A small image classifier, trained from scratch.
Model: 2.41M parameters, 32-pixel images, arch vgg, norm batchnorm, activation gelu, depths [3, 6, 3], widths [64, 128, 256].
Training: soap at rate 0.0025, 12900 steps, batches of 256, held-out accuracy 88%.
Data: trained on telescope images of galaxies (Galaxy Zoo DECaLS), 22083 training examples.
Rows from block 4 of a small image classifier, named by matrix and row number. Each number is 128 + 24 x the weight over its row's rms, rounded and kept within 0 to 255. All counts start at 0.
After each channel's rows are labels from the 100 images, of 14848, where the channel reaches its highest value: "top examples" is what is common among them. Only what is clearly more common there than usual is listed. The data: telescope images of galaxies (Galaxy Zoo DECaLS). In brackets: how many of the 100, against the usual share in percent.
# conv: 3x3 conv (model.blocks.4.conv.weight, 128x128x3x3, each kernel summed), inputs 64-127

conv.23 [112 152 120 134 108  88  72 132 117 154 128 128 117 134 176  99 104 148 141 166 119 140  99 159  67 101 115 115 161 140 115 139  65 120 107 175 101 113 124  98 133 116 108 151  73 127  98  97 143 116 118 129 110 134 147 125 123  76 102 166 122 150 107 149]
top examples: shape: featured or disk (64 vs 30.5); edge-on disk: no (50 vs 24.7); bar: no (30 vs 12.9)

conv.115 [109 117 137 126 122 132 109 116 119 138 115 103 177 134 156 104  96 165 155 107  97 146 187 145 113 132  98 120 122 127 108 121  79 143 116 127 129 168 113 129 128 125 178 120 186 152  98 137  85  94 154 103 117 135 104 106  94 109 134  70  99 154 133 160]
top examples: shape: featured or disk (72 vs 30.5); edge-on disk: yes (33 vs 5.2)

conv.117 [ 94 120 153 125 115 162 195 109 165 107 106 125  64 176 115 161 120 105 112  96 132 136 166 111 121 120 118 142 139 162 136 127 107 118 126 111 121 145 121 143 106 140 120 130 171 165 104 137 111 136 125 117  98 154 101 116 127 168 101 146 132 132 155 101]
top examples: shape: featured or disk (70 vs 30.5); edge-on disk: no (54 vs 24.7); spiral arms: yes (45 vs 18.8)

conv.112 [142 137 156 157 103 115 110  97 130 176 144 154 103 158  95 110 148 108 179 136 169  95 115 139 124 145 129 105  96 134 107  93 114  88 113 121 113 116 173 131 146 126 148 102 130 102 103 141 109 130 143 113 124 112 162 138 173 138 150 104 109  94  98 126]
top examples: edge-on disk: no (56 vs 24.7); spiral arms: yes (51 vs 18.8); spiral winding: tight (30 vs 6.8)

conv.5 [ 93 138 104 126 115 120 146 173 117 136 105 149 124 129  93 125  92 123 220  86 130 159 136  93  93 123 142 126 108 144 132 150 188 117 143 110 145 135 140 145 144 153 151 134 131 137 172 110 166  95 135  93 146 110 148 132 121 127 128 142 159 100 111 133]
top examples: shape: featured or disk (64 vs 30.5); edge-on disk: yes (37 vs 5.2)

conv.75 [119 147 149 149  93  92 142 101 122 117 111 100 135 141 170 119 114 150 157 149 139  95 125 133 120 122 113 102 151 146  80 111 161 146 110 171 119  91 111 164 152 113 105  95 151 181 118  99 141 120 148 122 130 146 152 127 136 101  82 138  91 103 164 138]
top examples: shape: featured or disk (63 vs 30.5)

conv.82 [126 132 100 143 125 168 149 117 121 121 109 144 100 126  97 123 136 125 130 113 147 148 123 156 115 135 124 164 145  67 151 115  76 116 103 115 134 110 115 140 128 128  98 117 113  99  51 128 150 139 148 159 128 138 101 112 128 130 101 115 125 100 150  92]
top examples: shape: featured or disk (64 vs 30.5); edge-on disk: yes (48 vs 5.2); roundness: cigar-shaped (28 vs 8.1)

conv.91 [139 103  83 166 127 127 111  94 104 150 137 135 102 138 120 130 169 122 149 141 105 114  80 150  85 139 131 148 138 137 128 135 152 105  88 143  96 162 120 112 164 122 165 125 144 150 130 101 139 146 105 146 110 149 110 116 135 102  98 105  91 146 104 113]
top examples: shape: featured or disk (69 vs 30.5); edge-on disk: no (62 vs 24.7); spiral arms: yes (55 vs 18.8)

conv.52 [120  86 127 133  81 113 143 138 138 129  93 155 112 104 137 109  97  89 131 104 148 134 169 169 171 178 131 129 126  88 118 165 137 118 114 138 129 146 152 135 113 145 108 129 149 107 145 129 126 126 151  93 113 122 159 173 168 101 128  93 128 139 100 150]
top examples: shape: featured or disk (76 vs 30.5); edge-on disk: yes (38 vs 5.2)

conv.13 [123 181 191 133 115 163 111 109 154 127 151 174  79 172 136  88 142 103 121 132 121 144 123 128  89 120 119 124 136 190 124 133 108 107 116  96 120  96 115 104 165 113 162 128 144 119 187 118  87  93 122 127 127 112 124 127 128 129 167 139 149 106 159 119]
top examples: shape: featured or disk (65 vs 30.5); edge-on disk: yes (43 vs 5.2)

conv.36 [152 118 116 117 142 118 127 125 122 153 114 121 140 113  83 136 130 113 146 119 147 166 162 147 106 139 127 128 124 147 127 129 106  84 129 166 141 119 114 103 117 116 176 116 135 148 127 157 123 170 162 139 158 137 143 147  87 129 116 105 140  84 153  91]
top examples: shape: featured or disk (60 vs 30.5); spiral arms: yes (39 vs 18.8)

conv.44 [140 141 163 154 107 174 156 141 139 126 149 188 135 123 148 148 126 106  88 133 145 134 178 112  93 115 125 134 137 119 124 137 128 145 156 157 155 162 176 170 125 113 101 113 133 112 134 100 173 160 143 129 149 136 134  83 111 103 132 160  93 156 126 106]
top examples: shape: featured or disk (74 vs 30.5); edge-on disk: no (53 vs 24.7); spiral arms: yes (42 vs 18.8)

conv.59 [104 157 155 121 105 127 115 128 139 144 155 152 160 124  99 162 175  82 125  92 105 137 147 124 161 110 107 133 162 149 199 113 142 172 110 100 140 147 149 125 121 120 139  84 122 106 146 123 129 146 120  84 132 154 150  82 152 152  90 106 154  84 134 126]
top examples: shape: featured or disk (67 vs 30.5); spiral arms: yes (41 vs 18.8)

conv.45 [155 139 167 117 155 143 113 118  98 131 101 140 118 151 112  99 152 102  94 161 117 150 147 126 140  88 138 141  99 121 121 117 116 156 114 124  90 138 163 160 126 117 110 134 112  96  96 115  72 149 123 103 145 151 120 101 179 109 117  85 121 136 123 158]
top examples: shape: featured or disk (78 vs 30.5); edge-on disk: no (65 vs 24.7); spiral arms: yes (54 vs 18.8)

conv.57 [100 164 160 169 119  97 102 101 159 139 111 126 113 134 104 120 146 136 154 136 130  89  96  88  95 109 141 116 143  92 137 164 118 134 120 103 129 129 133 121 107 134 138 147  82 187 158 116 145 111 123 117 126 138 119 118  64 189 119  95 163 119 111  95]
top examples: shape: featured or disk (64 vs 30.5); edge-on disk: no (52 vs 24.7); bar: no (34 vs 12.9)

conv.19 [132 143 132 173 139  95 108 160 109 134 131  93 107 137  81 109 131 109  98  96 145 136 157 116 130 105 126 147 137 177 109 142 109 103 129 159 119 159 110 138 121 152 159 143 128 134 139 102 145 135  76 102 102 136 151 146 145 199  97 105 119 147 108 123]
top examples: shape: featured or disk (62 vs 30.5)

conv.80 [103 136 127 133 114 123 122 185 127 123 103 172 120 151 139 140 119 160 131  85 164 116  79 117 166 125 121 144  71  97 103 144  75 164 118 110 182 116 152 118 121 133 125 122 135 127 136  93 103 141 110 172 122 135 104  93 103 100 142 108 116 116 110 157]
top examples: shape: featured or disk (72 vs 30.5); edge-on disk: yes (26 vs 5.2)

conv.2 [109 170 155 111 111 105 110 105 165 125  95 130  93 104 186 111  96 127 170 135 135 110 131 113 163 117 147 112  98 123  87 163 136 133 142 143  98  65 111 163 114 106 157  85 156 114 120  78 111 135 110 150 129 100 137 130 102  83 137  86 147 100 137 100]
top examples: shape: featured or disk (61 vs 30.5); edge-on disk: yes (26 vs 5.2)

conv.125 [ 87  99 127 125 155 108 134  96 141 138 127  96 115 100 145 157 133 135 118 144 134 182 136 134 120  82 153 112 153 168 179 121 169 129 155 117 129 125 133 110 161 178 109 104 150 136 125 104 117  89 143 149 116 142 143 133 128 105 126  80 130  76 105 109]
top examples: shape: featured or disk (64 vs 30.5); edge-on disk: yes (42 vs 5.2)

conv.81 [ 79 159 134 144 104 143  98 109 157 121 152 132 105 129 137 163 133 125 126 129 159  98 116 115 116 107 105 132 128 131 112 129 101 132 146  88 117 118 111  99 142 145 112 111 142  94 122 165 132 176 113 112 129 140 112 133  67 143 138 122 114 107 156 112]
top examples: shape: featured or disk (63 vs 30.5); edge-on disk: no (54 vs 24.7); spiral arms: yes (41 vs 18.8)

conv.68 [150 163 153 156 122 102 120 130 151 119 140 111  85 105 154 182 127 163 104 142  98 125 167 128 166  97  99 101 113 124 155 135 139 118 126 110 161 120 114 173 133 126 133 106 139 139  98 112 101 155 132 168 160 137 125 135 129 165 149 154 105 114 137 114]
top examples: shape: featured or disk (76 vs 30.5); edge-on disk: no (58 vs 24.7); spiral arms: yes (45 vs 18.8)

conv.14 [142 124 133 190 105 126 113 119 186 105 162 101 134 151 117 106 130 139 122 115 119 156 192 151 129 104  86  91  86 153  93 106  69 125 127 105 143 117 132 117 109  92 148 127 113 106 115 111 139 113 137 156 112 131 128 127  99 139 151 173 122 120 106 129]
top examples: shape: featured or disk (73 vs 30.5); edge-on disk: no (64 vs 24.7); bulge size: small (37 vs 7.2)

conv.99 [190 131 122 129 146 106 141 116 126 133 137 116 156 101  89 122 106  76 126 144 129 105 112  94 124 135 149  87 123 142 138 157 128 128 141 112 130 166 138 107 129 145  86 191 136 136 140  89 129 110  97 124 102  80 108 111 119 145 113 132 150 115 160  96]
top examples: shape: featured or disk (72 vs 30.5); edge-on disk: no (65 vs 24.7); bulge size: small (33 vs 7.2)

conv.88 [ 71 148 118  86  93 102 145 163 113 150 108 134 131 144  95  93 141 129 121 149  97 125 143 101 123 137 101 113  89 120  80  99 160 151 121 112 129 142 105 110 168 131 111 154 157 140 160 129 119 106 144 114  96 130 166 143 129 138 124 134 111 101 117 158]
top examples: shape: featured or disk (71 vs 30.5); edge-on disk: yes (34 vs 5.2)

conv.90 [188 126 175 148 139  84 120 122 122 108 114 143 130 140  78 141 118 154 161 148  91 142 124 155 149 115 142 112 146 104 144 130  79 117 167 175  95 101 170 124 107  96 115 129 137 168 123 149 136 136 152  85 103 138 108 141 149 179 137  93 135 126  96 104]
top examples: shape: featured or disk (77 vs 30.5); edge-on disk: no (59 vs 24.7); spiral arms: yes (46 vs 18.8)